config.yaml
image_size: 48
cond_dim: 128
moe_every: 1
layers: 14
warmup_steps: 1900
Rows from block 8 of a small class-conditioned image flow-matching model, named by matrix and row number. Rows with one number within an expert belong to one neuron, the router's apart. Each number is 50 + 12 x the weight over its row's rms, rounded and kept within 0 to 99. All counts start at 0.
After each expert's rows are labels from the 100 images, of 14976 (inputs lightly noised), where the router gives the expert most weight on average: "patch colour" is the nearest of a few named colours to the mean colour under the peak. Only what is clearly more common there than usual is listed. The data: crops of objects in photos (Visual Genome). In brackets: how many of the 100.
# router: router (model.blocks.8.mlp.router.weight, 16x192, trained with AdamW), inputs 0-95
# up: expert up (model.blocks.8.mlp.up, 16x48x192), inputs 0-95
# down: expert down (model.blocks.8.mlp.down, 16x192x48, transposed), outputs 0-95

# expert 9
router.9:45 50 60 49 49 59 64 62 46 57 32 50 46 40 42 37 41 80 34 46 58 42 66 50 30 90 54 66 64 56 43 57 61 54 47 46 51 59 45 55 66 49 61 44 47 61 56 58 79 46 64 54 43 39 52 59 45 53 46 54 47 33 68 10 53 50 40 48 51 46 83 48 55 44 42 39 35 71 43 53 57 48 43 57 52 51 49 51 39 34 62 47 57 47 47 47
up.6:41 73 70 52 86 55 48 43 47 68 55 61 61 77 37 76 44 51 48 52 35 49 58 68 73 47 48 39 48 40 44 46 59 46 38 46 49 47 40 13 55 60 51 47 32 36 66 60 55 37 52 35 40 29 67 50 42 44 50 42 55 71 64 45 65 51 38 62 66 52 50 43 67 56 54 51 57 54 62 49 34 38 37 43 48 58 47 52 62 30 37 38 59 53 33 37
down.6:51 38 70 64 70 51 52 42 42 40 42 54 44 33 35 48 50 67 72 45 58 51 54 48 22 41 50 52 51 60 65 60 54 65 37 52 51 47 60 74 42 52 65 59 58 45 41 35 28 32 56 33 39 09 49 56 53 47 42 91 46 71 65 34 44 41 66 44 76 54 75 37 65 42 53 55 43 38 45 55 52 48 51 40 44 47 54 45 59 25 43 56 54 56 55 48
up.7:65 58 89 49 52 54 61 53 44 61 68 73 67 57 52 52 40 38 66 41 51 45 47 52 76 68 45 38 44 51 40 53 50 49 42 29 30 50 49 49 51 44 55 36 50 54 57 54 33 35 25 31 52 70 66 67 53 38 64 43 67 28 61 58 48 50 46 47 55 61 64 45 65 44 39 51 68 54 61 43 49 32 51 35 45 57 50 45 81 65 36 42 58 57 40 50
down.7:66 33 62 44 51 53 45 55 78 27 54 69 56 54 47 59 60 61 35 41 59 16 68 51 59 38 55 53 47 50 38 41 54 64 56 46 55 46 44 40 37 34 36 56 52 60 64 54 73 39 50 67 41 46 49 65 50 43 58 30 45 36 47 29 47 57 43 47 30 46 54 53 50 46 45 54 64 50 53 53 44 30 57 45 50 53 63 63 48 32 40 43 41 51 47 65
up.8:46 51 92 71 29 48 54 46 47 62 47 43 63 47 60 59 52 36 20 37 51 68 51 50 55 69 35 55 54 48 44 67 43 60 68 41 60 44 36 39 42 55 15 46 48 41 62 53 51 42 37 52 44 71 62 62 40 49 42 82 53 37 47 40 57 44 57 80 49 49 47 60 64 43 55 45 42 55 51 40 51 51 58 37 47 60 49 40 53 65 68 58 53 47 47 54
down.8:32 30 74 45 53 39 41 60 52 39 46 54 63 82 46 19 40 39 51 55 39 70 44 41 65 53 54 34 59 39 47 65 60 52 39 60 49 54 71 42 42 53 55 53 70 43 58 45 68 40 52 19 54 72 59 37 46 60 37 65 50 69 63 38 53 52 66 70 63 60 74 57 48 48 62 58 39 47 39 43 58 49 55 42 59 67 60 32 80 68 55 49 45 31 47 46
patch colour: pink (31)

# expert 12
router.12:64 63 66 61 48 60 50 61 56 41 37 32 44 51 44 42 56 69 62 34 55 33 55 45 48 43 48 49 48 57 33 49 44 51 53 77 58 53 73 54 47 60 44 34 64 49 35 52 70 50 59 53 51 37 61 49 50 54 49 54 47 54 22 07 56 49 51 42 59 42 23 35 49 50 48 41 33 62 38 56 54 37 53 62 50 58 52 52 59 41 52 45 54 53 49 52
up.6:34 32 38 47 40 38 58 45 46 47 66 56 69 64 43 73 50 68 39 59 35 53 40 51 56 37 57 46 54 35 64 35 36 52 59 50 59 63 76 45 70 43 43 53 42 55 50 34 43 57 35 59 30 36 68 48 46 49 57 42 57 39 65 77 52 41 41 47 43 43 65 55 59 54 61 41 62 52 65 54 60 47 37 48 60 69 50 52 85 62 49 65 54 54 46 59
down.6:50 49 53 43 81 51 49 46 47 22 48 52 47 55 53 54 44 58 50 42 63 42 49 54 42 89 51 59 47 34 43 54 62 54 54 53 46 47 59 43 53 56 59 55 45 54 48 57 88 62 43 51 62 56 44 63 51 29 52 39 50 51 50 41 55 56 47 46 45 58 51 47 33 51 38 50 55 53 49 48 50 50 46 50 42 55 58 42 51 49 49 42 47 52 41 44
up.7:44 62 39 50 42 63 42 46 73 58 57 29 58 70 57 42 29 75 31 55 60 42 55 50 36 27 39 57 45 42 63 62 82 51 49 61 54 57 69 39 66 54 47 58 31 53 34 58 69 50 75 43 38 39 46 61 40 65 58 47 46 58 62 53 65 62 49 37 54 49 47 61 47 36 60 52 44 51 31 55 49 31 57 43 61 42 42 43 70 45 50 51 51 47 57 56
down.7:56 62 33 55 40 46 40 48 65 09 54 73 51 28 40 44 50 40 40 49 43 51 52 58 57 42 57 58 48 60 22 59 61 56 54 24 53 51 47 56 72 46 50 50 62 60 64 45 95 51 19 72 37 60 53 45 49 35 46 35 52 43 17 63 51 59 55 62 49 54 41 50 58 48 42 54 61 48 64 53 56 44 42 41 63 56 60 52 37 44 48 50 56 50 47 51
up.8:52 70 66 38 52 64 39 62 57 56 57 50 62 56 40 57 35 60 54 49 53 20 62 64 47 23 39 49 56 35 39 70 78 56 42 60 61 65 47 18 38 50 57 48 40 57 33 44 69 54 74 47 50 34 52 64 54 57 50 51 46 62 30 18 42 43 43 39 57 44 47 46 59 39 45 50 65 55 43 40 53 37 60 45 54 44 34 43 75 65 53 65 52 47 52 54
down.8:65 58 76 38 43 43 52 45 73 53 48 42 49 65 53 32 64 29 68 45 68 42 47 66 52 57 34 53 48 32 35 40 48 35 56 61 55 57 27 53 44 57 52 47 39 38 44 73 51 46 54 60 56 59 48 63 69 59 52 68 47 41 50 67 38 40 31 37 46 59 28 56 41 50 36 51 60 49 36 45 67 72 59 62 39 39 43 62 37 36 49 55 35 50 45 57
patch colour: brown (65)

# expert 14
router.14:49 42 41 36 67 65 51 57 45 65 46 59 49 59 36 44 41 68 50 70 38 49 67 38 55 37 58 52 45 57 69 45 60 55 29 45 51 44 30 49 40 39 69 33 49 57 48 57 59 53 60 68 56 62 53 35 57 64 29 42 56 60 33 45 53 61 50 47 55 49 79 62 46 54 58 47 50 36 53 56 54 62 63 64 39 32 57 62 61 61 60 59 50 44 69 34
up.6:51 56 48 40 59 31 69 32 65 50 62 53 34 44 40 83 38 63 29 52 40 35 31 70 40 61 79 56 76 52 58 45 46 37 49 59 83 34 47 61 65 68 46 51 45 61 47 51 45 42 29 40 34 41 44 38 31 36 67 42 37 50 68 55 37 64 63 65 59 47 45 54 46 55 58 54 55 34 38 55 61 67 53 54 48 41 37 34 50 46 54 49 41 54 24 69
down.6:49 41 26 35 55 57 60 39 59 55 44 45 54 47 59 79 48 35 34 42 59 61 70 38 51 49 33 50 39 44 40 44 60 45 51 45 22 54 52 23 38 23 47 44 56 54 54 48 42 57 67 47 34 34 71 71 62 60 43 35 68 41 28 31 64 56 32 42 55 44 61 52 50 56 39 55 48 59 60 65 29 59 58 58 53 43 62 29 29 52 52 56 45 46 60 42
up.7:31 37 36 55 61 44 47 49 52 29 50 63 49 66 47 46 33 71 49 35 47 42 39 50 50 79 52 54 53 44 27 55 63 45 56 66 46 53 55 28 55 65 54 62 52 66 79 53 29 32 51 41 43 46 56 59 27 60 37 56 65 65 72 22 36 60 51 43 53 53 38 43 50 50 49 60 38 52 43 58 62 42 53 38 56 55 36 38 39 49 53 26 42 43 15 53
down.7:66 61 49 60 62 59 50 50 55 69 51 69 50 60 58 63 70 44 65 66 63 54 71 46 48 21 46 43 48 57 78 54 34 52 62 32 48 54 44 55 45 31 42 61 37 65 26 52 56 38 73 41 46 58 37 50 68 46 53 49 32 67 41 65 59 56 44 48 53 56 67 46 56 54 59 62 56 57 51 62 48 42 51 39 54 68 71 38 30 46 48 76 52 53 84 54
up.8:39 51 50 57 52 53 44 40 48 38 62 46 37 71 45 54 47 48 42 70 45 61 52 39 80 27 47 50 53 44 46 39 76 43 37 56 42 65 36 42 38 56 66 55 28 69 53 66 62 58 55 35 37 58 49 48 68 69 58 54 61 75 66 35 18 38 57 39 56 67 68 62 43 43 61 53 64 53 52 59 39 58 53 65 25 24 64 43 35 46 43 56 31 39 65 56
down.8:66 47 55 60 56 39 52 51 52 57 46 55 60 74 61 60 52 49 45 24 60 33 43 66 18 64 43 50 44 45 47 36 46 42 31 55 59 40 64 54 58 47 61 48 71 63 48 29 29 64 37 42 53 54 46 65 33 27 49 45 32 66 66 56 79 40 41 52 56 39 34 71 38 38 45 52 35 52 50 57 57 53 47 67 21 25 38 54 34 51 42 48 55 69 34 43
patch colour: brown (69)

# expert 10
router.10:63 37 60 60 56 54 58 33 38 45 55 44 54 60 47 44 70 63 62 48 43 37 56 50 59 40 49 58 43 54 38 45 35 58 42 72 42 53 39 72 47 65 39 46 51 43 60 65 68 55 46 46 51 30 33 44 61 47 43 30 46 60 41 64 33 36 31 36 65 47 32 49 52 52 58 54 52 48 40 64 62 35 56 55 58 51 55 46 65 51 48 51 48 45 51 55
up.6:45 56 53 49 49 51 55 57 33 58 51 45 49 59 42 67 57 37 55 58 51 46 56 56 44 60 53 49 61 45 38 40 66 57 56 39 36 51 56 40 20 48 32 48 50 47 54 46 34 59 67 59 53 47 42 54 61 52 57 58 60 89 31 40 46 62 48 41 57 36 38 34 62 45 53 58 59 56 52 56 54 62 52 56 41 44 46 60 71 49 50 60 48 47 54 46
down.6:53 34 64 62 41 59 56 54 53 43 49 50 48 52 49 54 43 66 40 54 51 49 46 60 52 38 47 40 44 53 44 44 05 53 57 61 44 47 58 67 77 46 28 43 54 54 64 57 71 36 38 52 48 44 46 44 54 55 49 24 53 68 51 32 48 50 43 47 41 38 51 52 67 49 50 51 45 52 42 40 52 67 50 47 40 53 57 57 61 51 52 47 44 39 47 62
up.7:56 64 48 56 63 30 59 42 29 55 63 36 56 57 56 34 50 57 48 68 16 55 60 50 64 24 73 26 40 52 56 53 59 37 66 43 48 51 59 37 39 55 37 56 62 44 46 36 45 67 68 52 60 64 53 46 52 77 51 28 55 61 56 69 43 39 49 64 48 43 45 49 53 52 60 48 44 68 62 37 34 59 45 51 50 59 47 60 71 47 51 68 62 41 52 48
down.7:41 64 39 55 56 70 58 38 74 44 28 54 37 58 56 53 31 50 50 56 65 45 41 49 25 40 60 77 48 34 33 35 61 51 41 52 51 53 43 40 67 42 27 47 42 45 49 48 64 40 36 68 53 56 48 60 59 50 33 45 57 19 37 31 58 44 38 44 41 52 71 66 52 55 54 48 41 41 57 58 35 42 56 40 51 54 51 54 69 67 46 49 73 66 54 49
up.8:52 35 60 56 57 67 61 34 46 62 62 67 58 38 61 40 59 67 54 49 55 44 47 36 46 66 47 68 45 38 67 57 54 48 45 67 54 50 68 46 52 51 27 67 48 61 71 62 46 40 55 41 50 47 47 54 35 64 44 42 75 56 40 55 51 58 52 39 61 46 36 52 49 53 53 51 35 55 24 67 55 37 50 53 54 26 63 59 47 58 27 44 42 36 35 69
down.8:49 65 39 51 56 31 63 24 48 36 43 71 40 48 36 37 33 38 58 50 40 57 65 62 49 33 55 37 60 59 35 51 50 58 52 32 52 47 35 38 48 43 34 63 54 60 31 36 38 36 54 29 55 35 57 43 63 34 50 60 28 55 50 46 53 55 50 56 66 41 64 51 52 55 36 54 62 51 75 64 44 30 51 54 54 28 39 53 42 56 21 55 57 62 65 32
patch colour: black (93)

# expert 1
router.1:56 46 44 64 64 64 69 47 51 80 44 36 53 31 39 58 63 70 39 34 43 49 54 55 50 38 51 37 52 58 44 46 46 45 37 48 34 45 48 51 67 53 63 54 43 42 65 72 45 57 46 58 54 63 52 50 59 50 48 39 50 39 81 45 40 47 42 60 50 46 55 54 63 40 47 53 50 40 55 56 64 47 44 43 63 70 57 59 45 54 62 49 50 31 51 47
up.6:51 37 58 57 55 52 51 56 58 69 77 52 51 34 36 55 61 36 40 57 43 70 42 45 55 59 65 52 55 61 56 40 12 65 22 60 32 48 58 29 61 62 47 46 49 57 57 41 01 46 41 58 54 58 45 57 49 53 57 41 59 42 44 62 58 55 40 44 46 45 34 46 42 51 33 48 40 35 41 46 55 55 49 35 60 53 33 50 48 63 61 59 38 33 29 46
down.6:51 58 55 53 62 61 48 58 57 21 39 61 54 15 43 54 39 87 37 43 56 44 76 60 41 48 42 31 50 48 49 59 63 66 37 45 74 44 53 59 49 59 57 47 64 71 55 59 91 40 68 44 30 52 59 41 55 49 40 20 44 50 51 28 45 46 37 70 47 40 72 33 51 38 49 31 62 45 65 41 58 59 48 39 46 50 61 48 56 51 39 45 47 51 56 48
up.7:34 24 51 42 68 56 51 28 41 45 39 46 40 33 42 67 46 43 46 53 50 59 39 46 55 65 64 40 53 53 56 32 43 57 50 41 41 57 70 63 62 42 32 60 44 39 55 56 65 58 46 58 40 72 30 23 55 50 42 51 65 37 70 74 66 50 66 50 61 45 49 58 30 69 28 59 34 72 46 55 54 48 47 52 61 58 58 38 74 42 47 38 51 55 49 58
down.7:65 73 55 44 67 51 50 28 36 57 57 35 53 39 52 55 41 48 40 49 39 54 68 52 49 51 41 60 56 42 53 30 72 53 58 51 51 34 33 30 34 49 42 55 59 42 45 39 51 64 54 57 38 52 75 73 45 51 51 41 37 41 26 49 55 53 32 52 59 38 67 62 27 56 61 59 64 39 61 58 39 36 54 60 64 49 51 32 55 48 47 62 47 45 40 37
up.8:52 68 56 51 51 74 61 39 62 58 48 38 45 36 47 54 27 58 39 42 51 66 41 52 50 55 47 46 06 48 47 57 67 74 48 41 42 42 66 24 45 43 54 52 45 40 56 64 31 40 35 39 51 54 51 60 61 48 54 40 53 68 38 41 59 29 34 61 56 51 67 48 43 38 75 59 60 18 65 54 59 46 63 42 36 55 59 59 64 56 36 53 35 35 62 50
down.8:35 29 27 55 47 37 60 40 67 52 54 34 54 48 54 57 67 41 43 57 50 46 51 45 62 36 49 38 96 59 45 55 43 75 57 45 47 57 33 61 58 51 51 52 48 34 48 41 53 44 56 47 56 24 49 34 41 51 45 62 58 76 74 44 35 16 61 24 50 46 52 48 53 37 20 55 36 81 28 47 46 52 39 51 29 60 42 59 32 48 34 53 57 61 34 45
patch colour: pink (37); white (36)

# expert 4
router.4:55 52 67 58 48 68 68 56 49 66 32 60 50 27 49 48 61 56 51 38 60 50 45 47 44 59 49 66 63 44 38 51 24 67 58 75 50 50 61 47 74 61 61 43 58 60 51 55 45 48 42 48 38 24 57 55 43 33 46 40 47 43 26 64 53 44 40 54 60 44 32 50 57 52 51 30 40 68 47 55 50 38 44 46 64 71 39 44 53 37 51 49 52 60 44 36
up.6:52 48 61 32 69 52 41 53 30 53 38 84 59 44 57 60 47 42 62 61 23 45 61 44 74 48 42 25 56 64 43 52 41 64 46 34 69 33 42 45 54 42 62 48 69 47 50 65 51 51 52 53 58 27 56 44 35 54 48 36 43 54 44 39 53 41 39 61 39 50 52 38 60 48 30 45 70 67 54 58 56 52 55 51 37 45 60 61 67 36 45 52 40 49 59 36
down.6:39 57 62 43 56 44 36 61 22 67 70 66 49 24 45 57 53 53 57 42 39 53 39 66 40 46 36 37 45 51 61 31 62 54 54 67 35 68 42 56 32 60 65 77 50 37 62 30 44 71 52 59 80 45 53 57 39 58 66 73 53 42 41 49 43 45 63 41 42 47 42 39 50 54 76 60 46 37 47 48 45 68 61 56 44 37 48 66 43 42 54 53 45 43 45 43
up.7:51 54 51 42 65 34 48 53 41 39 66 64 68 54 44 46 46 49 62 46 61 32 56 69 34 52 45 81 58 48 50 65 56 61 46 36 56 54 39 54 51 31 53 63 38 66 42 30 47 46 49 58 31 45 58 52 20 53 65 60 41 24 66 52 47 48 46 52 36 55 41 42 51 32 36 32 60 62 28 51 53 31 41 53 44 47 37 50 41 71 54 58 76 60 25 44
down.7:50 53 32 61 51 30 48 42 56 49 53 38 58 52 48 45 57 47 48 54 49 39 38 58 49 53 63 85 54 50 47 39 46 46 41 41 57 44 35 55 48 42 47 52 45 27 47 35 38 44 52 44 74 68 45 39 27 56 54 82 44 54 71 54 55 47 47 41 66 47 35 72 44 71 67 71 44 77 39 50 50 46 37 52 55 42 36 62 57 42 53 66 73 62 41 41
up.8:45 61 38 46 58 68 53 60 62 54 57 37 55 63 58 46 40 57 58 50 47 58 23 60 56 45 44 32 37 54 43 55 60 32 33 24 52 50 48 36 60 46 84 41 37 42 30 62 36 39 37 38 72 47 46 59 53 61 50 34 49 61 39 63 45 62 53 37 61 39 30 61 56 44 72 54 59 41 51 52 45 36 49 51 47 24 70 35 68 45 37 39 50 76 44 38
down.8:43 29 53 46 61 37 51 54 46 45 28 18 40 18 56 48 43 40 45 43 40 37 47 47 42 81 55 52 58 37 62 42 66 39 47 69 48 43 55 42 17 61 64 38 43 44 55 49 46 71 27 50 53 32 57 47 41 58 42 36 48 31 48 79 55 59 58 42 45 58 50 25 37 44 42 49 44 60 69 39 40 33 56 48 56 44 57 43 46 49 38 47 47 42 46 47
patch colour: black (31)

# expert 7
router.7:55 32 69 57 54 61 65 63 56 70 45 76 45 37 42 46 50 42 65 49 52 55 52 44 52 94 48 56 55 57 42 50 31 61 45 48 41 38 44 53 47 47 48 43 51 61 56 56 77 47 44 51 39 45 46 42 50 46 41 45 49 31 64 67 53 41 41 47 50 44 63 51 58 46 45 34 47 76 43 57 58 47 52 44 62 63 39 43 64 49 57 53 49 50 48 45
up.6:47 48 75 41 53 76 43 44 58 45 67 37 58 54 55 78 58 47 50 59 46 47 30 44 43 44 48 44 55 63 66 40 44 44 39 50 42 51 55 65 52 52 56 57 36 43 36 52 53 51 39 46 58 48 53 27 49 64 58 78 49 56 32 59 61 50 60 55 60 36 46 51 44 50 77 46 56 50 37 34 59 58 46 40 47 48 55 40 68 37 43 62 44 45 67 66
down.6:51 58 69 69 36 51 31 56 46 60 62 71 59 59 57 63 45 63 69 52 69 47 70 47 55 39 58 40 61 72 65 61 48 53 54 31 37 44 43 53 62 43 25 40 17 51 52 45 54 58 54 70 39 63 60 34 55 41 55 55 39 79 56 47 46 41 58 45 44 63 70 30 64 53 69 50 41 56 52 54 50 62 62 59 57 57 55 60 39 41 56 58 67 42 62 49
up.7:51 50 95 35 46 51 29 58 71 48 75 76 59 51 47 54 44 57 70 49 34 38 55 39 45 65 45 48 42 56 60 48 55 46 46 52 50 52 59 47 30 46 49 48 59 54 41 39 73 58 61 56 57 45 49 40 58 61 55 55 41 46 37 65 68 58 40 57 43 43 76 41 65 56 63 53 63 50 51 56 44 31 53 65 38 61 35 42 21 42 48 56 62 46 39 35
down.7:48 46 43 49 86 50 52 45 38 37 50 53 54 66 48 56 52 51 35 49 72 44 52 49 42 68 42 60 46 46 37 45 57 62 37 58 38 46 39 40 29 52 38 41 52 40 49 52 55 64 55 60 47 75 55 66 35 40 61 67 47 40 59 46 42 44 47 50 62 60 21 57 32 44 42 55 42 54 49 49 53 37 48 52 47 60 40 40 77 44 44 59 52 57 46 63
up.8:56 50 82 47 49 49 52 47 81 35 49 60 51 71 48 55 52 55 63 42 44 52 48 44 55 78 52 26 48 55 47 42 49 51 58 42 67 62 76 60 38 48 40 56 54 40 30 45 65 45 42 66 65 67 54 38 50 77 50 28 54 48 54 45 67 59 44 66 52 43 59 54 47 53 61 58 65 42 61 42 59 38 53 57 47 50 43 50 87 43 43 50 40 37 52 34
down.8:45 58 03 58 56 52 54 49 44 40 41 70 54 68 47 53 42 47 37 44 57 46 59 34 57 00 53 45 45 62 47 50 65 54 51 52 51 43 47 69 58 44 52 44 64 55 48 47 63 43 59 44 44 55 48 38 56 40 52 48 49 49 38 61 52 40 63 38 56 45 41 44 53 54 41 63 47 49 48 48 52 49 56 54 51 58 50 47 43 51 51 55 57 51 54 45
patch colour: black (62)

# expert 5
router.5:67 44 38 56 63 50 50 57 52 64 60 49 50 48 32 25 26 74 58 31 47 22 59 61 36 72 53 50 49 42 37 63 69 48 43 55 50 47 34 33 45 42 55 60 50 64 52 44 30 52 66 53 41 64 70 70 53 45 57 43 53 64 48 41 48 63 47 53 51 41 70 45 69 35 43 50 50 33 57 44 48 66 62 47 49 60 49 48 78 60 60 48 43 48 45 43
up.6:54 54 55 38 49 40 38 59 65 52 52 40 47 57 43 49 26 72 46 33 50 30 53 67 39 65 42 41 40 39 33 58 76 34 53 60 51 51 44 35 56 61 36 75 56 68 45 34 39 55 55 45 46 51 64 54 67 37 50 45 58 63 67 44 43 60 65 56 51 49 54 41 69 42 51 63 59 39 54 48 39 59 60 50 76 62 37 44 61 71 50 29 47 47 58 43
down.6:43 49 46 44 48 62 41 58 61 60 50 44 52 50 60 55 60 38 57 70 54 71 46 33 58 28 60 59 56 62 77 62 41 43 50 46 44 45 62 61 46 38 29 73 35 64 55 69 59 56 60 45 40 61 35 46 38 74 45 61 44 68 48 48 53 59 34 39 52 48 42 41 68 38 53 59 38 69 47 49 57 63 49 50 81 69 61 42 61 75 49 73 59 46 52 64
up.7:57 70 49 64 60 62 54 77 82 53 44 41 50 54 33 44 35 59 45 53 44 54 44 51 65 50 64 48 39 72 36 58 48 50 42 60 53 49 64 57 63 66 60 27 38 34 54 60 44 59 46 49 50 51 54 66 49 72 48 56 46 39 39 62 61 48 54 52 46 47 33 31 46 43 37 54 49 30 45 31 74 44 55 44 39 44 25 48 50 49 41 38 62 45 55 71
down.7:45 31 32 57 59 44 35 67 65 57 63 45 44 70 60 50 62 37 46 56 56 54 66 50 41 57 40 52 54 29 61 53 46 54 52 37 40 55 43 31 37 29 60 26 59 40 53 42 54 69 53 62 42 50 64 44 46 35 51 30 51 46 49 42 46 39 38 49 39 39 58 37 52 44 53 49 58 61 57 57 29 38 65 40 55 53 64 41 23 56 48 56 43 46 42 51
up.8:41 33 43 59 43 48 33 41 53 57 52 52 46 49 44 19 38 51 54 39 52 41 43 39 41 76 24 56 44 32 33 56 62 33 57 70 50 47 57 30 50 65 42 57 53 65 57 65 37 41 67 48 51 36 56 57 42 62 44 57 76 61 72 55 46 58 50 33 39 33 34 44 49 46 38 59 64 53 25 55 57 35 68 45 71 52 39 47 75 56 45 51 41 47 51 71
down.8:63 66 46 59 43 54 38 34 53 34 47 54 51 45 63 31 52 52 57 57 49 58 63 49 57 21 77 42 65 71 58 67 45 43 58 28 45 53 46 64 46 29 38 64 41 62 41 42 65 35 54 38 52 43 42 52 62 51 56 45 20 72 42 49 48 50 48 62 53 70 78 49 49 49 55 60 38 52 75 61 51 40 28 51 75 60 60 36 67 60 42 57 60 50 53 38
patch colour: grey (75)

# expert 2
router.2:51 30 41 62 50 55 49 59 40 42 53 38 63 49 56 49 68 67 44 45 67 49 68 39 50 39 68 73 63 46 35 39 38 55 48 68 47 45 64 35 57 42 64 53 41 56 61 71 25 32 69 59 53 42 68 69 43 58 50 59 63 52 47 64 47 73 48 65 54 46 48 47 54 61 25 31 35 44 49 34 74 41 43 43 68 45 61 71 45 51 56 52 56 47 36 61
up.6:47 51 54 48 57 45 49 28 60 52 58 54 50 33 41 62 25 40 50 38 24 39 33 50 39 73 38 46 56 52 32 48 65 50 39 75 57 49 53 33 43 56 37 58 50 53 42 35 39 44 48 52 36 64 53 47 49 47 51 48 62 57 63 66 52 30 61 47 35 41 39 34 62 37 58 55 59 64 48 66 43 57 53 30 41 67 58 42 58 46 39 59 28 53 44 48
down.6:61 62 50 48 62 57 43 26 60 45 49 56 47 57 64 59 73 44 54 64 66 77 68 52 66 43 62 49 32 59 59 50 38 55 45 17 36 52 46 68 59 46 58 66 49 45 53 64 64 40 49 63 32 50 41 51 56 59 37 55 42 57 25 50 58 35 29 53 49 47 36 37 58 50 54 51 47 54 50 56 50 47 47 32 37 59 36 44 49 36 42 41 64 48 70 61
up.7:43 39 58 40 52 39 46 46 30 56 38 28 45 56 47 61 33 51 47 48 52 52 36 52 59 60 39 32 63 48 30 51 33 42 70 44 41 62 30 22 60 53 52 69 53 36 61 43 63 89 38 63 39 60 51 26 59 46 56 65 54 49 48 75 59 51 74 40 47 26 47 64 56 42 36 48 35 65 64 69 32 36 64 44 45 60 50 23 58 49 75 40 36 49 54 36
down.7:60 50 26 38 49 62 38 47 29 48 59 22 52 51 48 70 59 49 45 52 41 53 72 46 32 52 60 63 44 50 67 48 58 43 78 63 61 37 71 65 36 47 56 66 46 34 41 52 43 87 78 54 37 54 56 71 42 56 47 28 48 43 48 45 42 56 23 55 52 65 39 63 54 44 60 43 67 43 41 60 58 24 45 46 46 62 49 17 40 51 67 59 66 44 50 60
up.8:56 64 66 61 43 43 51 37 49 49 45 52 56 68 48 43 72 56 33 47 40 55 52 50 58 51 39 69 38 49 46 43 49 62 58 62 60 63 56 51 43 64 31 50 64 55 59 72 62 45 63 43 39 20 50 63 28 60 60 56 49 54 28 72 55 42 46 49 54 54 38 43 33 50 43 58 52 42 46 37 39 39 33 54 53 48 50 53 53 54 41 48 43 55 47 61
down.8:60 42 45 57 50 46 43 48 41 66 47 50 48 99 49 44 60 52 58 53 37 38 68 49 49 31 45 42 56 56 75 46 63 57 49 50 45 45 59 58 32 46 62 43 56 51 45 43 29 48 62 34 46 41 60 45 48 39 42 53 39 51 46 45 54 48 44 30 54 40 52 32 51 49 53 52 53 57 63 55 39 42 65 44 54 55 36 42 42 46 42 53 55 51 50 53
patch colour: white (90)

# expert 13
router.13:52 69 19 53 67 52 58 65 53 55 28 51 25 73 43 35 45 64 31 40 53 38 51 48 54 64 70 71 57 78 36 58 66 51 41 24 56 46 47 59 70 50 65 29 39 50 41 67 37 43 51 36 60 58 45 58 59 50 52 39 54 51 43 67 47 60 57 64 42 42 45 66 41 38 59 43 55 47 67 32 55 64 31 42 50 72 73 39 60 33 48 68 59 77 50 41
up.6:61 63 38 56 49 50 60 37 43 53 69 38 52 59 52 39 58 78 48 51 53 66 51 20 64 47 54 25 52 57 55 38 45 39 53 59 49 35 67 63 50 66 27 60 62 34 42 40 60 55 61 59 67 61 61 40 63 40 54 29 53 28 38 46 55 39 63 76 75 35 65 69 51 64 38 68 48 54 46 48 51 47 53 56 53 54 77 45 53 34 47 33 46 52 49 45
down.6:34 40 46 59 44 54 62 39 44 50 35 36 47 74 53 40 37 24 45 53 45 35 55 82 37 52 43 72 50 44 47 34 60 33 52 48 52 60 27 38 44 38 26 51 42 35 57 60 44 61 43 52 67 58 47 54 38 62 44 61 45 28 59 40 43 38 35 20 70 57 41 66 51 59 57 70 48 44 51 50 49 41 52 57 58 56 22 33 41 31 46 64 51 45 51 55
up.7:50 45 10 56 42 65 46 63 39 43 39 52 58 46 62 46 31 53 41 46 45 47 39 60 51 47 57 50 51 52 41 46 66 45 38 46 49 59 40 33 48 57 46 55 52 61 53 57 43 56 51 56 38 72 36 67 35 63 60 23 46 41 55 44 43 43 30 50 51 40 58 34 38 64 59 49 43 43 68 52 58 32 40 38 51 55 47 65 69 65 47 34 35 44 42 48
down.7:45 95 63 49 45 27 50 24 34 56 57 46 19 56 33 54 64 29 53 53 50 58 77 40 54 53 58 56 53 59 54 37 58 39 52 31 47 49 52 59 64 60 47 76 59 53 34 43 62 57 36 57 34 59 50 48 58 42 37 47 61 48 38 45 57 37 59 56 43 40 56 52 56 65 30 56 71 54 40 70 54 39 51 39 52 43 46 50 50 60 44 63 67 63 53 36
up.8:35 38 35 56 51 68 45 46 15 42 35 81 47 65 47 48 54 43 35 58 52 33 42 45 59 56 43 55 54 41 33 41 55 95 60 33 54 70 52 40 41 50 34 54 59 51 75 52 47 49 34 45 33 71 29 66 30 49 49 42 63 65 63 45 38 38 42 52 67 53 52 40 36 57 40 85 50 52 63 56 50 43 38 55 56 58 61 46 44 52 53 41 48 45 36 51
down.8:66 51 52 55 46 34 46 48 17 52 73 75 49 58 53 49 37 60 32 43 43 57 57 56 41 58 55 36 51 59 55 42 46 99 56 69 46 36 50 46 55 48 22 50 32 50 27 49 54 45 70 46 48 73 68 34 65 49 52 51 42 57 44 53 60 34 60 47 69 52 45 36 39 58 60 84 51 49 40 51 56 45 60 53 53 59 36 47 37 52 45 57 44 49 60 54
patch colour: pink (39)